Weights of a small image VAE.
Model: 6.79M parameters, 64-pixel images, encoder patch size [8, 8], encoder layers 8, decoder norm groupnorm, decoder activation relu.
Training: muon at rate 0.0055, 18700 steps.
Data: trained on stained colorectal tissue patches (NCT-CRC-HE-100K), 45211 training examples, 26.5 epochs.
Rows from block 6 of the encoder of a small image VAE, named by matrix and row number. Rows with one number belong to one neuron. Each number is 200 + 40 x the weight over its row's rms, rounded and kept within 0 to 999. All counts start at 0.
After each neuron's rows are labels from the 100 images, of 14976, where the neuron reaches its highest value: "strongest on" is what is common among them. Only what is clearly more common there than usual is listed. The data: stained colorectal tissue patches (NCT-CRC-HE-100K).
# fc1: MLP up (encoder.blocks.6.mlp.fc1.weight, 640x320), inputs 160-319
# fc2: MLP down (encoder.blocks.6.mlp.fc2.weight, 320x640, transposed), outputs 160-319

fc1.202,201,183,220,214,174,193,193,144,233,204,226,172,239,153,219,154,241,257,160,176,140,179,192,191,148,130,168,139,259,221,239,246,161,202,176,226,184,273,228,176,217,231,164,165,207,222,246,216,284,265,147,233,202,231,153,253,169,165,258,216,281,197,143,177,164,176,131,243,194,187,208,201,146,180,173,214,170,122,300,210,207,174,213,142,104,193,183,208,277,173,162,228,189,204,249,236,142,244,234,171,188,186,146,236,230,215,199,222,206,243,271,155,188,180,139,259,272,229,181,203,175,254,191,196,269,162,178,270,119,156,179,250,200,234,248,219,163,210,205,210,157,223,272,218,203,210,229,162,237,166,193,136,201,216,274,207,142,186,249,186
fc2.202,197,240,215,233,163,145,67,218,209,177,199,274,313,271,183,200,142,209,252,193,215,276,203,225,211,157,262,215,228,143,210,224,148,191,235,232,226,213,129,179,148,213,161,210,280,257,157,233,241,208,184,204,149,229,184,255,311,279,186,225,133,208,237,187,220,240,111,186,210,193,214,267,261,178,166,244,157,180,245,248,165,238,206,178,213,157,236,184,211,189,188,182,237,147,191,201,230,242,261,237,167,232,259,141,124,220,130,196,235,249,104,279,155,244,209,213,187,147,192,160,204,224,227,169,277,221,210,206,257,202,196,194,131,127,141,202,176,192,140,220,252,179,229,206,226,170,238,244,262,170,167,253,182,191,174,218,164,227,188,202
strongest on: tissue: lymphocytes

fc1.396,290,188,226,238,175,225,283,176,277,147,270,195,187,214,220,253,263,219,200,207,218,122,158,200,217,211,176,183,205,189,127,276,186,199,137,306,194,237,223,157,227,173,172,218,205,166,192,181,166,197,252,235,242,261,263,203,187,213,140,174,178,264,196,251,171,168,184,255,206,198,260,240,233,172,132,153,167,243,211,239,167,203,175,213,267,235,147,180,286,236,205,224,238,186,218,154,245,240,201,211,246,222,197,199,270,210,78,213,208,229,167,153,167,195,212,210,158,223,200,160,161,186,220,202,143,172,190,134,236,201,211,168,200,220,214,182,196,154,79,210,252,139,173,197,220,232,156,228,145,217,202,234,184,143,229,255,185,208,208,178
fc2.396,148,210,141,208,266,182,73,210,180,187,159,173,180,184,196,233,215,200,273,195,241,192,260,252,184,219,274,192,165,188,280,110,191,199,136,182,206,156,223,218,184,237,114,174,230,200,298,211,274,211,149,182,189,254,204,190,260,172,150,152,236,136,130,183,235,206,152,134,181,231,163,184,157,332,207,230,163,73,197,240,136,241,198,270,209,225,178,122,222,184,214,181,270,165,141,212,227,222,203,200,120,210,185,169,169,196,225,164,217,244,193,261,212,194,165,164,220,161,113,228,218,239,214,146,257,256,188,222,144,170,182,233,188,200,289,186,204,207,332,244,167,146,251,176,227,206,238,228,239,225,215,261,160,230,158,172,223,232,159,206
strongest on: tissue: smooth muscle

fc1.194,225,202,221,160,132,219,188,281,263,209,154,230,200,259,193,249,253,143,164,227,155,244,168,258,253,173,239,216,165,184,207,213,216,197,163,255,151,219,241,177,210,189,220,213,267,205,284,256,142,194,147,199,223,168,222,266,214,200,217,206,243,160,175,273,237,175,193,195,191,226,211,142,212,117,257,251,197,200,280,144,209,163,179,216,131,194,157,171,303,170,208,235,253,228,197,207,179,235,181,192,204,179,176,211,206,239,163,250,252,249,171,214,214,188,170,219,227,121,203,224,197,152,180,254,209,179,202,163,140,197,175,173,193,192,159,190,254,196,223,206,122,145,190,189,147,242,170,203,190,249,204,234,234,259,260,203,197,168,203,160
fc2.194,196,234,221,231,259,193,210,185,189,136,157,170,151,159,229,229,177,167,195,207,174,207,242,193,147,205,202,196,216,175,176,182,121,287,237,188,239,228,143,189,179,279,205,204,225,202,215,188,167,198,228,185,268,165,114,257,184,255,169,210,193,273,169,142,159,245,162,181,195,158,231,241,140,199,167,230,201,223,200,249,224,188,281,188,230,235,163,189,162,222,208,126,202,188,235,224,202,231,165,185,242,216,233,200,205,156,150,163,182,229,193,199,233,161,259,178,147,208,173,144,204,147,236,200,218,280,134,248,188,217,235,138,160,199,195,217,112,224,192,202,234,232,245,197,224,182,249,227,98,255,242,203,203,166,113,185,265,213,231,186
strongest on: tissue: lymphocytes

fc1.457,176,239,197,221,200,123,102,164,175,209,258,181,217,144,220,198,116,189,245,161,168,166,185,216,175,132,198,198,207,211,186,192,222,217,164,174,153,302,207,232,177,174,280,135,122,307,216,195,176,143,168,237,204,232,178,215,233,194,263,137,232,236,174,267,245,230,184,119,188,182,133,185,154,187,138,244,252,187,231,242,236,290,154,154,211,215,212,233,239,129,197,211,172,201,182,232,150,146,264,140,229,223,220,175,231,240,236,178,175,198,199,209,196,306,157,165,234,172,185,187,223,235,267,223,214,173,187,214,247,264,167,211,164,118,177,276,295,196,198,231,179,212,209,210,118,216,202,185,215,211,161,208,186,276,221,136,207,305,219,243
fc2.457,245,215,147,206,197,239,297,168,217,224,154,192,202,185,148,202,106,192,270,161,209,188,211,193,258,172,196,228,232,171,235,180,142,185,241,180,206,250,256,158,172,218,186,202,226,236,201,237,252,218,212,212,230,135,195,222,208,245,268,135,221,218,202,144,190,273,93,253,235,166,246,248,202,251,215,204,232,132,150,266,193,185,181,260,233,199,229,198,190,170,162,266,193,235,201,262,262,229,298,354,196,158,213,218,182,225,149,185,187,151,270,214,229,232,213,195,209,239,182,169,210,280,246,141,188,162,218,209,190,215,197,209,225,187,205,198,212,177,217,155,174,180,193,247,135,167,171,115,185,187,208,206,191,210,194,250,122,87,200,276
strongest on: tissue: adipose tissue

fc1.559,248,198,185,182,191,128,224,252,230,145,211,192,207,165,198,134,206,233,243,185,165,211,183,210,215,147,231,201,205,229,280,198,205,157,247,175,264,210,208,199,197,243,217,214,184,147,188,192,220,154,165,219,222,225,188,207,174,181,107,207,304,142,224,171,153,278,242,172,172,143,177,196,161,227,172,209,231,219,141,176,225,179,135,225,224,153,161,170,238,158,171,209,194,139,189,244,227,82,159,245,243,331,181,183,217,165,224,213,227,202,274,195,151,170,205,223,189,270,226,181,131,214,204,175,224,175,310,126,240,258,212,187,207,231,187,78,204,195,200,226,156,163,208,134,171,191,200,132,287,194,163,244,243,197,240,133,173,176,182,175
fc2.559,170,202,238,167,145,232,215,178,252,223,183,204,213,159,218,247,256,209,123,236,193,274,181,216,210,246,188,218,205,147,185,210,125,208,158,154,165,225,180,154,173,154,238,146,208,209,221,241,226,150,251,123,197,389,163,192,229,191,223,241,216,231,130,219,207,103,299,147,182,151,139,214,210,155,232,212,217,206,235,216,178,224,197,214,221,214,174,240,168,265,201,204,233,262,207,259,155,197,156,263,210,166,155,156,208,277,112,169,164,118,271,189,226,200,165,190,180,130,145,216,184,225,159,151,201,230,179,246,139,173,220,160,121,180,164,207,184,197,185,233,220,213,201,232,225,238,197,209,134,201,223,154,147,206,190,151,235,222,176,173
strongest on: tissue: cancer-associated stroma

fc1.142,233,230,194,235,164,128,205,193,191,189,175,160,107,215,200,264,275,185,183,229,230,139,206,179,179,213,174,166,254,222,146,189,260,232,111,169,230,256,200,220,279,174,163,197,162,167,250,229,172,232,153,145,194,233,243,186,196,177,190,177,182,164,92,155,222,182,247,199,195,161,225,158,251,145,298,133,217,146,152,171,257,250,221,272,119,182,221,181,173,190,137,259,167,253,172,143,228,160,162,177,197,173,189,250,256,186,152,313,196,228,175,143,221,217,178,220,154,237,243,218,186,209,178,227,172,180,250,170,162,179,123,215,111,167,228,146,201,163,200,250,188,218,240,181,116,165,214,256,170,158,236,144,176,218,222,203,272,229,294,258
fc2.142,199,145,199,182,176,169,225,244,166,215,168,193,193,155,267,209,234,156,235,146,144,158,253,136,214,270,210,146,206,210,182,138,265,154,189,175,216,143,284,173,243,228,190,233,127,167,205,162,119,184,205,198,275,210,181,167,197,177,209,130,240,173,197,155,143,219,139,205,155,162,258,221,215,295,111,228,153,207,239,246,135,213,191,227,239,234,140,264,170,278,238,190,223,207,174,168,167,132,189,161,164,159,151,211,135,269,221,118,86,243,217,151,262,290,159,198,213,167,202,157,202,122,227,205,199,183,176,222,228,236,199,211,253,201,224,300,153,223,168,197,167,175,259,222,242,195,206,146,240,201,230,212,125,204,231,223,110,202,212,226
strongest on: tissue: adipose tissue

fc1.242,208,157,215,250,237,279,184,133,231,234,230,239,242,240,135,175,196,163,145,165,189,198,191,214,200,208,216,183,172,200,123,233,120,212,262,235,111,180,208,214,150,147,219,137,211,212,275,247,182,217,141,234,151,240,103,164,239,266,256,250,251,190,307,292,225,156,227,264,202,228,213,179,229,149,176,240,306,226,210,156,165,231,234,221,137,190,199,195,186,140,195,255,217,185,160,180,178,180,227,130,206,248,233,254,182,218,157,177,192,187,173,229,207,212,191,178,251,193,202,166,161,205,275,194,223,151,112,157,165,214,189,210,250,259,247,206,241,235,145,222,203,179,212,205,217,229,203,168,193,232,192,116,270,155,195,243,171,192,245,266
fc2.242,184,206,265,181,220,96,197,278,151,231,261,194,173,157,265,169,194,254,209,211,198,259,193,218,239,209,231,157,215,173,224,225,238,187,299,140,188,226,149,219,256,160,163,256,207,218,194,172,207,204,159,196,149,211,200,262,181,181,226,198,166,246,154,225,207,139,186,252,217,199,155,199,240,188,232,230,221,114,226,250,242,163,175,232,195,195,238,287,187,193,150,221,137,201,142,257,212,189,276,228,181,241,191,123,207,198,196,178,207,179,251,232,190,144,286,257,160,186,209,218,177,163,259,211,180,178,180,186,165,174,184,150,155,146,262,160,225,226,209,141,245,232,178,183,195,93,194,214,182,174,180,193,150,177,207,189,130,202,193,233
strongest on: tissue: tumour epithelium

fc1.513,185,199,226,209,198,140,152,222,255,193,129,152,237,207,195,242,220,214,178,233,183,166,167,268,211,146,214,180,264,187,199,201,228,180,216,229,251,177,167,249,210,204,249,216,203,245,137,157,254,222,131,246,143,163,196,213,195,231,202,196,147,214,206,83,205,189,270,200,232,305,234,242,251,220,247,159,202,263,210,121,221,156,197,224,194,220,250,221,179,241,238,200,200,168,198,195,245,141,188,211,134,173,166,153,154,195,211,221,198,143,237,203,108,214,254,243,235,195,200,181,243,141,195,112,200,171,199,189,266,166,230,197,218,167,172,194,225,168,177,162,265,219,235,139,158,151,230,191,149,253,208,151,205,168,252,172,189,266,212,154
fc2.513,226,177,153,182,203,206,321,119,190,246,233,186,156,164,224,180,128,178,221,190,208,238,185,168,193,200,221,192,114,233,179,224,179,212,180,154,140,192,252,215,145,167,173,226,182,249,258,292,188,138,274,216,164,174,236,202,184,160,196,215,249,233,245,220,153,155,194,210,194,124,210,223,92,193,149,247,218,307,174,236,213,194,215,116,179,182,151,155,211,183,182,212,141,195,265,239,153,175,159,119,259,178,240,223,238,188,284,180,188,176,215,224,214,205,202,125,191,198,190,201,200,278,169,189,198,205,238,241,142,240,152,250,208,260,220,238,173,190,180,235,192,125,194,174,196,301,186,221,196,213,213,232,240,186,212,192,127,226,172,231
strongest on: tissue: adipose tissue

fc1.525,223,234,165,198,172,127,246,250,188,202,159,235,183,204,162,235,244,175,207,161,189,201,261,156,223,211,157,173,216,207,241,192,163,128,239,186,225,127,212,265,203,224,144,104,233,137,193,227,230,358,157,232,229,291,223,201,145,156,179,148,230,193,147,198,157,257,202,242,225,164,211,205,228,216,219,193,184,218,218,207,234,174,257,169,214,180,159,174,143,181,214,176,214,189,253,205,185,180,141,230,185,155,187,216,238,180,208,263,159,233,187,187,178,268,230,222,191,215,192,267,182,143,239,149,153,203,165,197,196,209,210,179,193,191,124,150,185,202,210,251,210,253,153,258,210,223,102,173,193,186,181,231,209,185,222,235,221,145,257,213
fc2.525,151,175,263,213,254,96,51,192,227,196,226,268,150,219,154,168,164,197,184,188,300,204,178,199,175,195,219,266,182,169,237,261,225,182,135,258,178,253,140,179,167,220,256,231,173,231,222,214,171,156,179,188,168,334,253,195,230,217,187,163,183,161,186,210,147,216,151,214,173,200,146,157,180,228,130,187,288,216,198,232,183,188,171,169,190,229,190,265,200,295,238,181,156,153,177,181,202,196,252,172,203,220,188,216,125,195,165,216,206,240,157,204,228,196,219,202,146,192,164,147,229,212,252,152,246,222,236,183,139,166,194,231,213,170,227,229,177,199,168,169,231,135,208,171,198,176,263,220,266,231,214,211,237,196,235,226,163,247,139,260
strongest on: tissue: tumour epithelium; tissue: normal colon mucosa

fc1.285,232,198,166,217,209,133,263,223,234,222,219,168,139,182,171,215,185,250,178,167,189,171,141,165,133,188,160,147,188,185,239,213,158,179,162,162,155,197,168,184,154,212,275,170,154,211,263,176,165,135,210,184,90,189,155,160,128,229,208,187,174,160,215,188,245,244,157,149,209,222,246,257,234,198,263,205,105,212,152,145,203,211,160,153,172,190,186,241,198,229,229,211,175,168,201,276,206,186,268,205,241,243,176,174,160,280,131,225,171,198,179,212,196,233,200,146,164,226,195,276,255,221,200,195,172,94,182,159,225,278,228,232,185,145,178,248,202,220,225,191,209,184,219,254,175,283,242,268,231,233,262,255,181,225,163,180,255,250,203,197
fc2.285,249,300,205,107,148,222,170,230,185,221,213,231,212,234,261,83,180,188,245,218,134,179,171,238,209,164,233,228,195,203,135,132,194,222,196,214,242,228,209,202,190,196,157,197,254,235,186,210,198,251,227,168,199,205,188,195,194,167,228,253,229,226,229,208,271,183,175,155,138,220,173,182,234,205,176,236,189,239,204,266,222,181,213,214,215,227,212,145,148,172,204,193,221,173,191,183,277,181,213,172,206,210,208,257,175,161,180,195,225,228,236,184,168,301,238,148,220,214,191,50,154,242,257,260,221,239,199,211,215,182,207,203,197,188,161,204,263,193,128,275,237,202,207,203,266,209,231,162,154,171,147,200,221,248,198,219,181,156,192,254
strongest on: tissue: adipose tissue

fc1.424,205,229,187,218,118,192,120,168,272,181,207,234,211,211,158,190,179,249,173,200,191,249,211,270,157,150,202,165,200,196,149,183,134,196,267,196,251,143,113,177,133,232,201,195,206,179,178,211,169,153,139,138,136,241,243,174,208,241,174,168,211,176,171,311,152,179,183,227,187,186,194,99,208,288,233,193,125,235,185,221,235,290,134,261,198,211,174,200,283,193,205,235,221,212,168,176,237,165,234,142,221,96,277,256,237,185,237,220,213,224,175,200,182,218,193,234,189,193,260,164,218,263,199,243,110,259,161,165,218,233,178,208,227,192,138,196,183,181,201,190,189,264,242,209,259,175,193,247,275,224,148,235,182,230,191,155,221,176,173,152
fc2.424,236,144,222,239,242,303,20,223,224,213,219,162,183,137,214,187,171,194,263,223,179,218,204,102,160,189,197,199,194,280,185,231,167,269,178,229,188,190,257,178,235,235,158,213,169,235,283,179,207,274,222,180,211,186,241,233,162,129,201,238,157,160,138,148,187,124,169,268,177,212,238,196,222,254,224,221,151,209,232,241,152,243,185,179,219,207,213,207,208,147,177,237,208,170,192,167,205,247,122,131,289,241,176,245,216,167,208,211,165,254,178,186,232,198,145,180,164,173,147,139,227,162,231,200,176,199,193,221,201,149,260,266,162,152,245,201,195,253,122,228,201,199,224,202,159,169,187,273,168,243,179,227,185,79,215,232,153,210,160,202
strongest on: tissue: lymphocytes

fc1.273,203,168,173,260,140,196,160,214,220,142,216,182,223,193,170,279,214,162,133,183,247,151,166,215,194,145,199,142,201,249,235,200,94,240,187,211,233,177,257,233,157,173,244,227,232,229,207,190,166,166,229,257,271,234,223,208,117,121,234,100,210,254,229,196,199,246,185,168,235,161,199,202,198,173,152,224,190,231,173,168,255,183,225,218,190,204,190,197,124,253,119,232,212,159,212,189,205,82,227,256,255,201,237,217,234,195,223,247,244,226,233,218,255,272,158,250,237,187,138,176,205,188,197,218,218,132,201,244,202,235,159,185,131,218,209,208,185,230,178,100,210,187,209,185,215,225,214,181,182,246,231,193,207,176,162,200,159,182,214,149
fc2.273,216,170,161,131,221,210,193,164,276,303,220,242,245,201,167,152,142,249,192,187,269,161,167,258,250,215,149,239,185,176,117,150,219,180,239,213,154,177,188,204,257,230,258,218,147,223,251,195,230,184,246,157,101,243,193,185,268,191,258,246,149,264,202,207,228,223,243,317,181,112,127,190,210,194,206,153,205,307,245,183,181,168,306,219,227,158,149,163,187,195,249,151,242,162,180,186,182,206,270,283,170,251,173,261,149,215,210,182,230,202,165,193,104,138,223,177,177,171,183,186,240,238,191,210,213,181,220,239,227,180,201,149,302,204,220,172,210,170,170,253,196,230,181,192,243,229,219,301,202,194,217,254,149,245,256,205,223,215,198,181
strongest on: tissue: cancer-associated stroma

fc1.162,271,203,199,163,174,158,239,178,243,212,161,209,172,209,182,240,200,207,171,247,235,227,181,210,188,288,219,198,167,212,214,237,158,292,190,188,260,235,221,179,235,180,131,262,201,189,167,208,222,153,297,181,203,166,132,265,168,191,185,145,222,96,208,267,154,150,178,267,154,243,195,183,178,229,278,215,207,186,347,267,220,240,189,271,194,267,181,144,175,223,234,175,210,202,215,227,207,225,161,244,188,94,290,204,250,200,176,177,243,245,211,157,228,255,185,231,147,193,278,243,219,222,215,188,250,115,176,184,226,180,223,140,214,213,210,190,198,222,155,238,184,203,245,237,212,176,247,185,228,136,125,257,219,191,166,212,199,226,159,203
fc2.162,193,163,212,293,241,161,117,198,145,160,258,174,184,175,200,234,227,213,202,134,237,221,227,207,237,122,237,136,259,204,248,212,140,96,196,231,145,186,234,191,145,245,254,198,246,106,270,249,228,223,191,191,224,217,246,264,211,218,203,192,116,169,198,153,208,233,243,162,170,184,233,239,260,284,149,94,173,214,121,129,178,119,244,164,189,210,252,206,225,185,211,133,166,229,260,205,192,219,277,135,192,208,130,194,192,170,204,225,158,253,206,155,208,131,167,192,133,161,157,280,162,188,168,174,199,265,214,192,168,225,229,222,206,161,188,213,168,191,282,247,209,220,159,210,210,234,154,171,216,286,239,205,210,176,237,173,239,205,225,185
strongest on: tissue: tumour epithelium; tissue: normal colon mucosa

fc1.131,186,259,161,131,212,191,280,255,200,208,203,206,174,279,167,184,231,101,204,193,178,173,267,163,164,223,175,121,126,191,190,176,231,208,176,141,200,215,154,259,225,254,137,190,168,185,230,161,155,170,182,161,194,119,195,166,190,154,227,206,225,106,188,227,142,224,202,211,195,260,193,172,240,187,256,177,213,172,293,175,221,128,164,252,210,225,178,159,189,231,170,225,201,185,253,171,214,209,190,239,163,165,167,197,171,218,311,157,167,215,237,249,307,278,284,180,273,150,158,257,184,165,171,145,265,190,243,148,222,143,208,176,238,153,285,205,211,175,235,195,218,178,226,231,264,180,212,235,192,225,252,236,150,196,185,197,146,212,218,209
fc2.131,204,179,226,269,190,113,183,200,225,174,200,203,197,154,260,247,165,237,179,176,239,210,145,140,269,171,130,222,251,228,155,280,178,151,251,171,220,140,267,179,138,181,211,197,250,177,218,257,227,212,154,215,234,267,142,302,194,255,197,109,173,276,185,206,210,238,217,242,203,181,163,239,148,192,155,264,157,144,97,193,220,180,207,142,180,225,189,224,201,222,250,253,180,261,211,207,173,193,178,197,163,189,141,240,229,192,139,246,299,156,117,230,97,146,181,269,105,144,166,241,205,193,171,300,183,189,221,187,166,171,209,177,147,157,150,209,190,195,163,208,195,186,197,218,155,217,186,219,230,237,113,150,184,180,207,180,220,170,215,176
strongest on: tissue: cancer-associated stroma

fc1.577,165,218,205,251,159,195,186,188,144,244,198,256,171,192,202,205,190,123,146,230,231,228,207,235,209,246,178,108,195,202,190,166,251,181,175,235,237,168,174,166,216,208,233,170,189,186,282,216,254,177,256,129,157,215,290,170,246,186,114,208,135,210,146,195,221,197,229,271,190,151,188,272,232,152,286,218,182,170,153,246,216,139,236,255,196,229,95,291,180,153,194,213,155,178,168,212,265,282,161,238,196,179,230,240,167,150,220,252,186,250,199,275,188,222,231,169,207,248,276,117,239,190,272,180,209,238,193,153,176,169,231,191,163,216,178,161,215,167,194,160,220,236,256,150,198,262,207,223,170,116,183,230,192,175,211,227,205,180,228,208
fc2.577,210,154,153,114,225,224,175,142,177,198,201,205,211,237,195,165,185,178,228,247,239,171,136,153,228,206,192,298,177,189,219,223,229,273,160,177,167,168,277,171,216,239,226,205,225,201,215,242,214,286,176,212,226,241,280,213,228,194,228,196,180,180,262,204,220,259,158,180,258,152,194,124,207,148,148,207,168,288,265,194,221,160,240,208,218,196,153,174,150,283,179,157,159,235,145,225,245,241,216,172,304,214,152,147,200,288,249,209,152,176,227,119,229,166,201,234,147,130,192,251,261,189,154,174,232,154,239,131,198,225,256,185,279,189,212,175,197,244,167,203,200,200,183,296,137,188,211,256,183,166,181,230,238,153,229,161,183,260,171,230
strongest on: tissue: lymphocytes

fc1.575,211,200,209,120,221,251,242,192,208,202,233,121,230,204,185,132,204,201,185,140,246,156,267,235,174,217,117,219,224,154,179,202,290,238,172,165,209,188,181,283,57,249,197,280,207,265,197,250,168,196,196,191,206,215,182,133,218,281,187,213,188,213,151,168,193,213,225,229,240,179,182,171,141,174,86,185,183,217,167,216,231,139,187,192,179,224,255,285,197,174,76,199,118,236,129,214,230,149,169,206,226,221,193,171,238,169,161,144,129,207,131,167,216,135,202,205,200,168,185,235,262,146,228,192,160,241,151,239,206,148,190,235,152,150,257,217,201,204,213,208,216,320,164,139,205,233,277,260,154,196,200,246,228,209,183,219,189,265,191,279
fc2.575,220,224,179,178,212,84,481,191,195,166,203,167,117,233,291,267,251,234,122,206,183,230,172,241,197,203,223,140,244,235,203,193,170,195,201,197,184,176,150,171,267,136,188,154,137,225,198,238,222,228,227,223,174,187,244,205,201,195,258,172,141,268,219,196,232,247,199,148,217,194,190,190,215,229,236,198,177,272,237,227,156,189,183,229,135,134,142,169,214,221,240,212,227,171,211,187,197,196,73,231,116,197,216,235,138,193,163,202,185,128,241,198,217,199,253,173,216,241,223,235,145,234,204,220,237,197,199,136,193,191,240,188,226,234,181,175,171,214,246,138,142,176,187,240,222,228,162,206,159,191,225,140,212,197,143,269,199,200,247,184
strongest on: tissue: adipose tissue

fc1.217,181,196,160,163,224,229,236,126,246,197,205,141,142,182,141,188,164,219,148,142,180,200,144,237,229,236,204,239,226,286,265,103,194,175,261,196,227,135,202,171,191,198,202,246,172,192,180,132,243,202,224,217,210,260,240,225,183,161,224,187,128,179,126,216,204,213,195,209,161,250,218,201,278,160,189,193,103,198,166,238,269,222,284,154,155,125,151,214,221,196,216,219,136,141,214,221,259,250,224,189,234,249,201,143,219,220,223,150,212,198,184,214,226,193,185,145,190,191,272,191,192,228,240,175,137,171,220,168,205,181,197,155,262,172,155,239,197,246,219,200,170,93,194,215,112,272,224,242,225,276,138,289,211,219,164,235,174,225,206,190
fc2.217,172,190,239,247,230,211,262,187,215,188,214,174,209,193,251,120,186,206,194,186,222,140,218,194,171,130,203,151,181,184,199,289,126,225,237,216,244,237,148,178,219,194,219,209,239,177,151,200,229,207,209,143,267,301,127,177,233,203,216,166,191,198,206,149,164,185,137,197,223,217,203,224,251,190,195,208,213,182,126,112,167,222,201,204,192,255,237,228,165,180,197,212,206,229,192,82,204,201,212,277,227,96,223,270,157,164,239,178,143,177,220,156,238,205,181,253,183,228,252,103,194,135,194,232,310,198,227,236,220,180,175,192,194,160,226,199,205,221,124,165,200,169,202,194,190,171,192,239,242,149,167,153,99,246,179,178,180,191,293,218
strongest on: tissue: cancer-associated stroma

fc1.598,176,136,197,206,251,262,275,195,234,223,176,254,271,146,142,230,228,169,231,257,274,170,223,222,295,184,195,156,205,160,155,217,138,178,116,146,171,238,216,246,242,266,158,155,196,137,136,181,153,196,192,188,166,232,197,107,197,174,248,243,262,221,183,193,165,189,186,259,195,183,249,305,185,183,238,245,252,231,192,215,238,209,255,172,247,225,208,197,195,245,264,207,203,116,223,249,252,179,165,184,179,202,201,201,111,169,248,261,125,227,236,158,163,221,164,249,188,181,197,201,222,246,115,190,215,159,200,109,160,213,233,171,209,128,262,101,151,118,187,216,160,228,276,216,254,258,224,188,177,173,149,231,190,114,261,202,177,178,181,193
fc2.598,118,186,164,261,223,254,120,192,188,203,171,192,228,195,174,215,185,240,236,224,214,211,233,231,265,227,216,186,182,174,201,141,295,138,245,174,153,227,188,208,212,131,233,191,213,223,207,184,237,199,235,255,182,250,185,266,178,183,137,160,147,193,139,247,189,106,207,127,183,272,243,244,230,259,180,251,140,160,167,175,173,251,218,212,165,167,147,188,224,305,231,210,237,204,219,171,155,191,197,189,199,178,206,136,273,175,224,212,235,279,230,200,171,215,185,219,207,196,142,229,194,192,207,185,197,203,208,200,198,206,198,217,207,242,277,200,195,222,213,295,199,153,209,191,189,171,267,206,243,196,248,200,201,202,169,130,277,218,233,266
strongest on: tissue: smooth muscle

fc1.548,218,221,261,192,164,224,223,220,214,208,268,218,186,207,193,111,236,220,193,163,265,153,250,176,182,158,175,194,171,194,235,179,230,164,269,219,129,166,117,243,188,304,204,212,168,243,241,266,143,160,202,155,151,221,194,149,197,198,229,152,108,214,152,230,234,214,175,248,207,178,195,231,133,221,141,237,134,263,225,197,188,207,210,104,203,196,175,159,211,232,158,269,212,275,182,135,246,133,215,125,148,140,190,295,142,295,201,199,197,169,213,217,252,186,208,219,256,222,249,243,198,203,241,145,199,305,183,104,219,180,194,190,219,186,230,237,202,204,252,225,160,197,164,247,189,158,182,177,220,174,196,199,177,173,188,188,176,290,172,264
fc2.548,217,161,204,158,218,108,97,160,228,144,181,279,182,205,283,208,221,269,223,199,206,153,217,203,228,264,208,139,253,250,189,214,175,202,237,165,217,199,151,256,245,163,167,177,174,242,163,207,314,251,211,254,246,181,168,157,231,221,167,213,121,142,305,219,222,181,197,237,207,173,229,226,248,150,230,176,226,253,214,168,203,242,186,236,213,241,198,205,173,225,233,152,168,183,204,292,190,201,169,216,195,230,187,230,204,155,250,188,226,127,170,177,176,161,261,162,192,268,271,206,199,151,249,208,229,157,220,221,161,237,219,227,217,216,170,194,168,170,246,197,217,267,171,219,171,253,197,111,295,118,167,186,204,199,211,212,169,130,204,148
strongest on: tissue: lymphocytes

fc1.4,144,225,237,236,178,199,243,231,219,154,192,174,173,135,229,215,199,227,271,194,214,170,254,251,234,189,110,228,212,75,146,200,177,162,184,232,181,130,228,246,151,179,179,206,155,256,162,264,236,259,268,183,220,169,213,265,241,147,231,226,213,196,193,213,187,194,162,213,239,240,153,195,236,182,134,172,169,234,280,257,237,227,190,127,235,236,219,99,174,163,222,172,191,192,336,179,212,198,227,164,240,266,205,142,192,188,185,173,221,258,192,144,204,173,195,174,150,253,192,200,234,144,219,198,217,181,177,209,189,178,193,212,172,226,168,206,200,182,173,186,149,259,242,209,122,218,196,167,151,221,218,227,187,198,229,134,234,213,143,136
fc2.4,198,186,224,187,222,229,274,214,182,219,201,168,157,255,155,150,225,148,248,184,142,254,215,231,217,172,276,176,205,292,250,175,203,246,222,179,218,237,177,201,193,224,184,187,198,152,183,210,235,156,80,238,241,135,195,108,234,214,123,203,200,182,209,201,222,248,137,249,164,253,253,229,106,268,229,271,192,54,186,172,195,186,174,155,170,193,249,265,190,194,169,232,244,201,107,209,150,180,225,192,215,135,187,199,172,256,165,233,209,192,261,274,211,170,159,252,262,117,178,196,145,202,194,211,263,189,170,205,197,227,210,218,218,179,253,216,168,221,228,245,157,139,171,200,179,190,160,175,215,224,253,267,185,180,164,278,240,222,244,197
strongest on: tissue: smooth muscle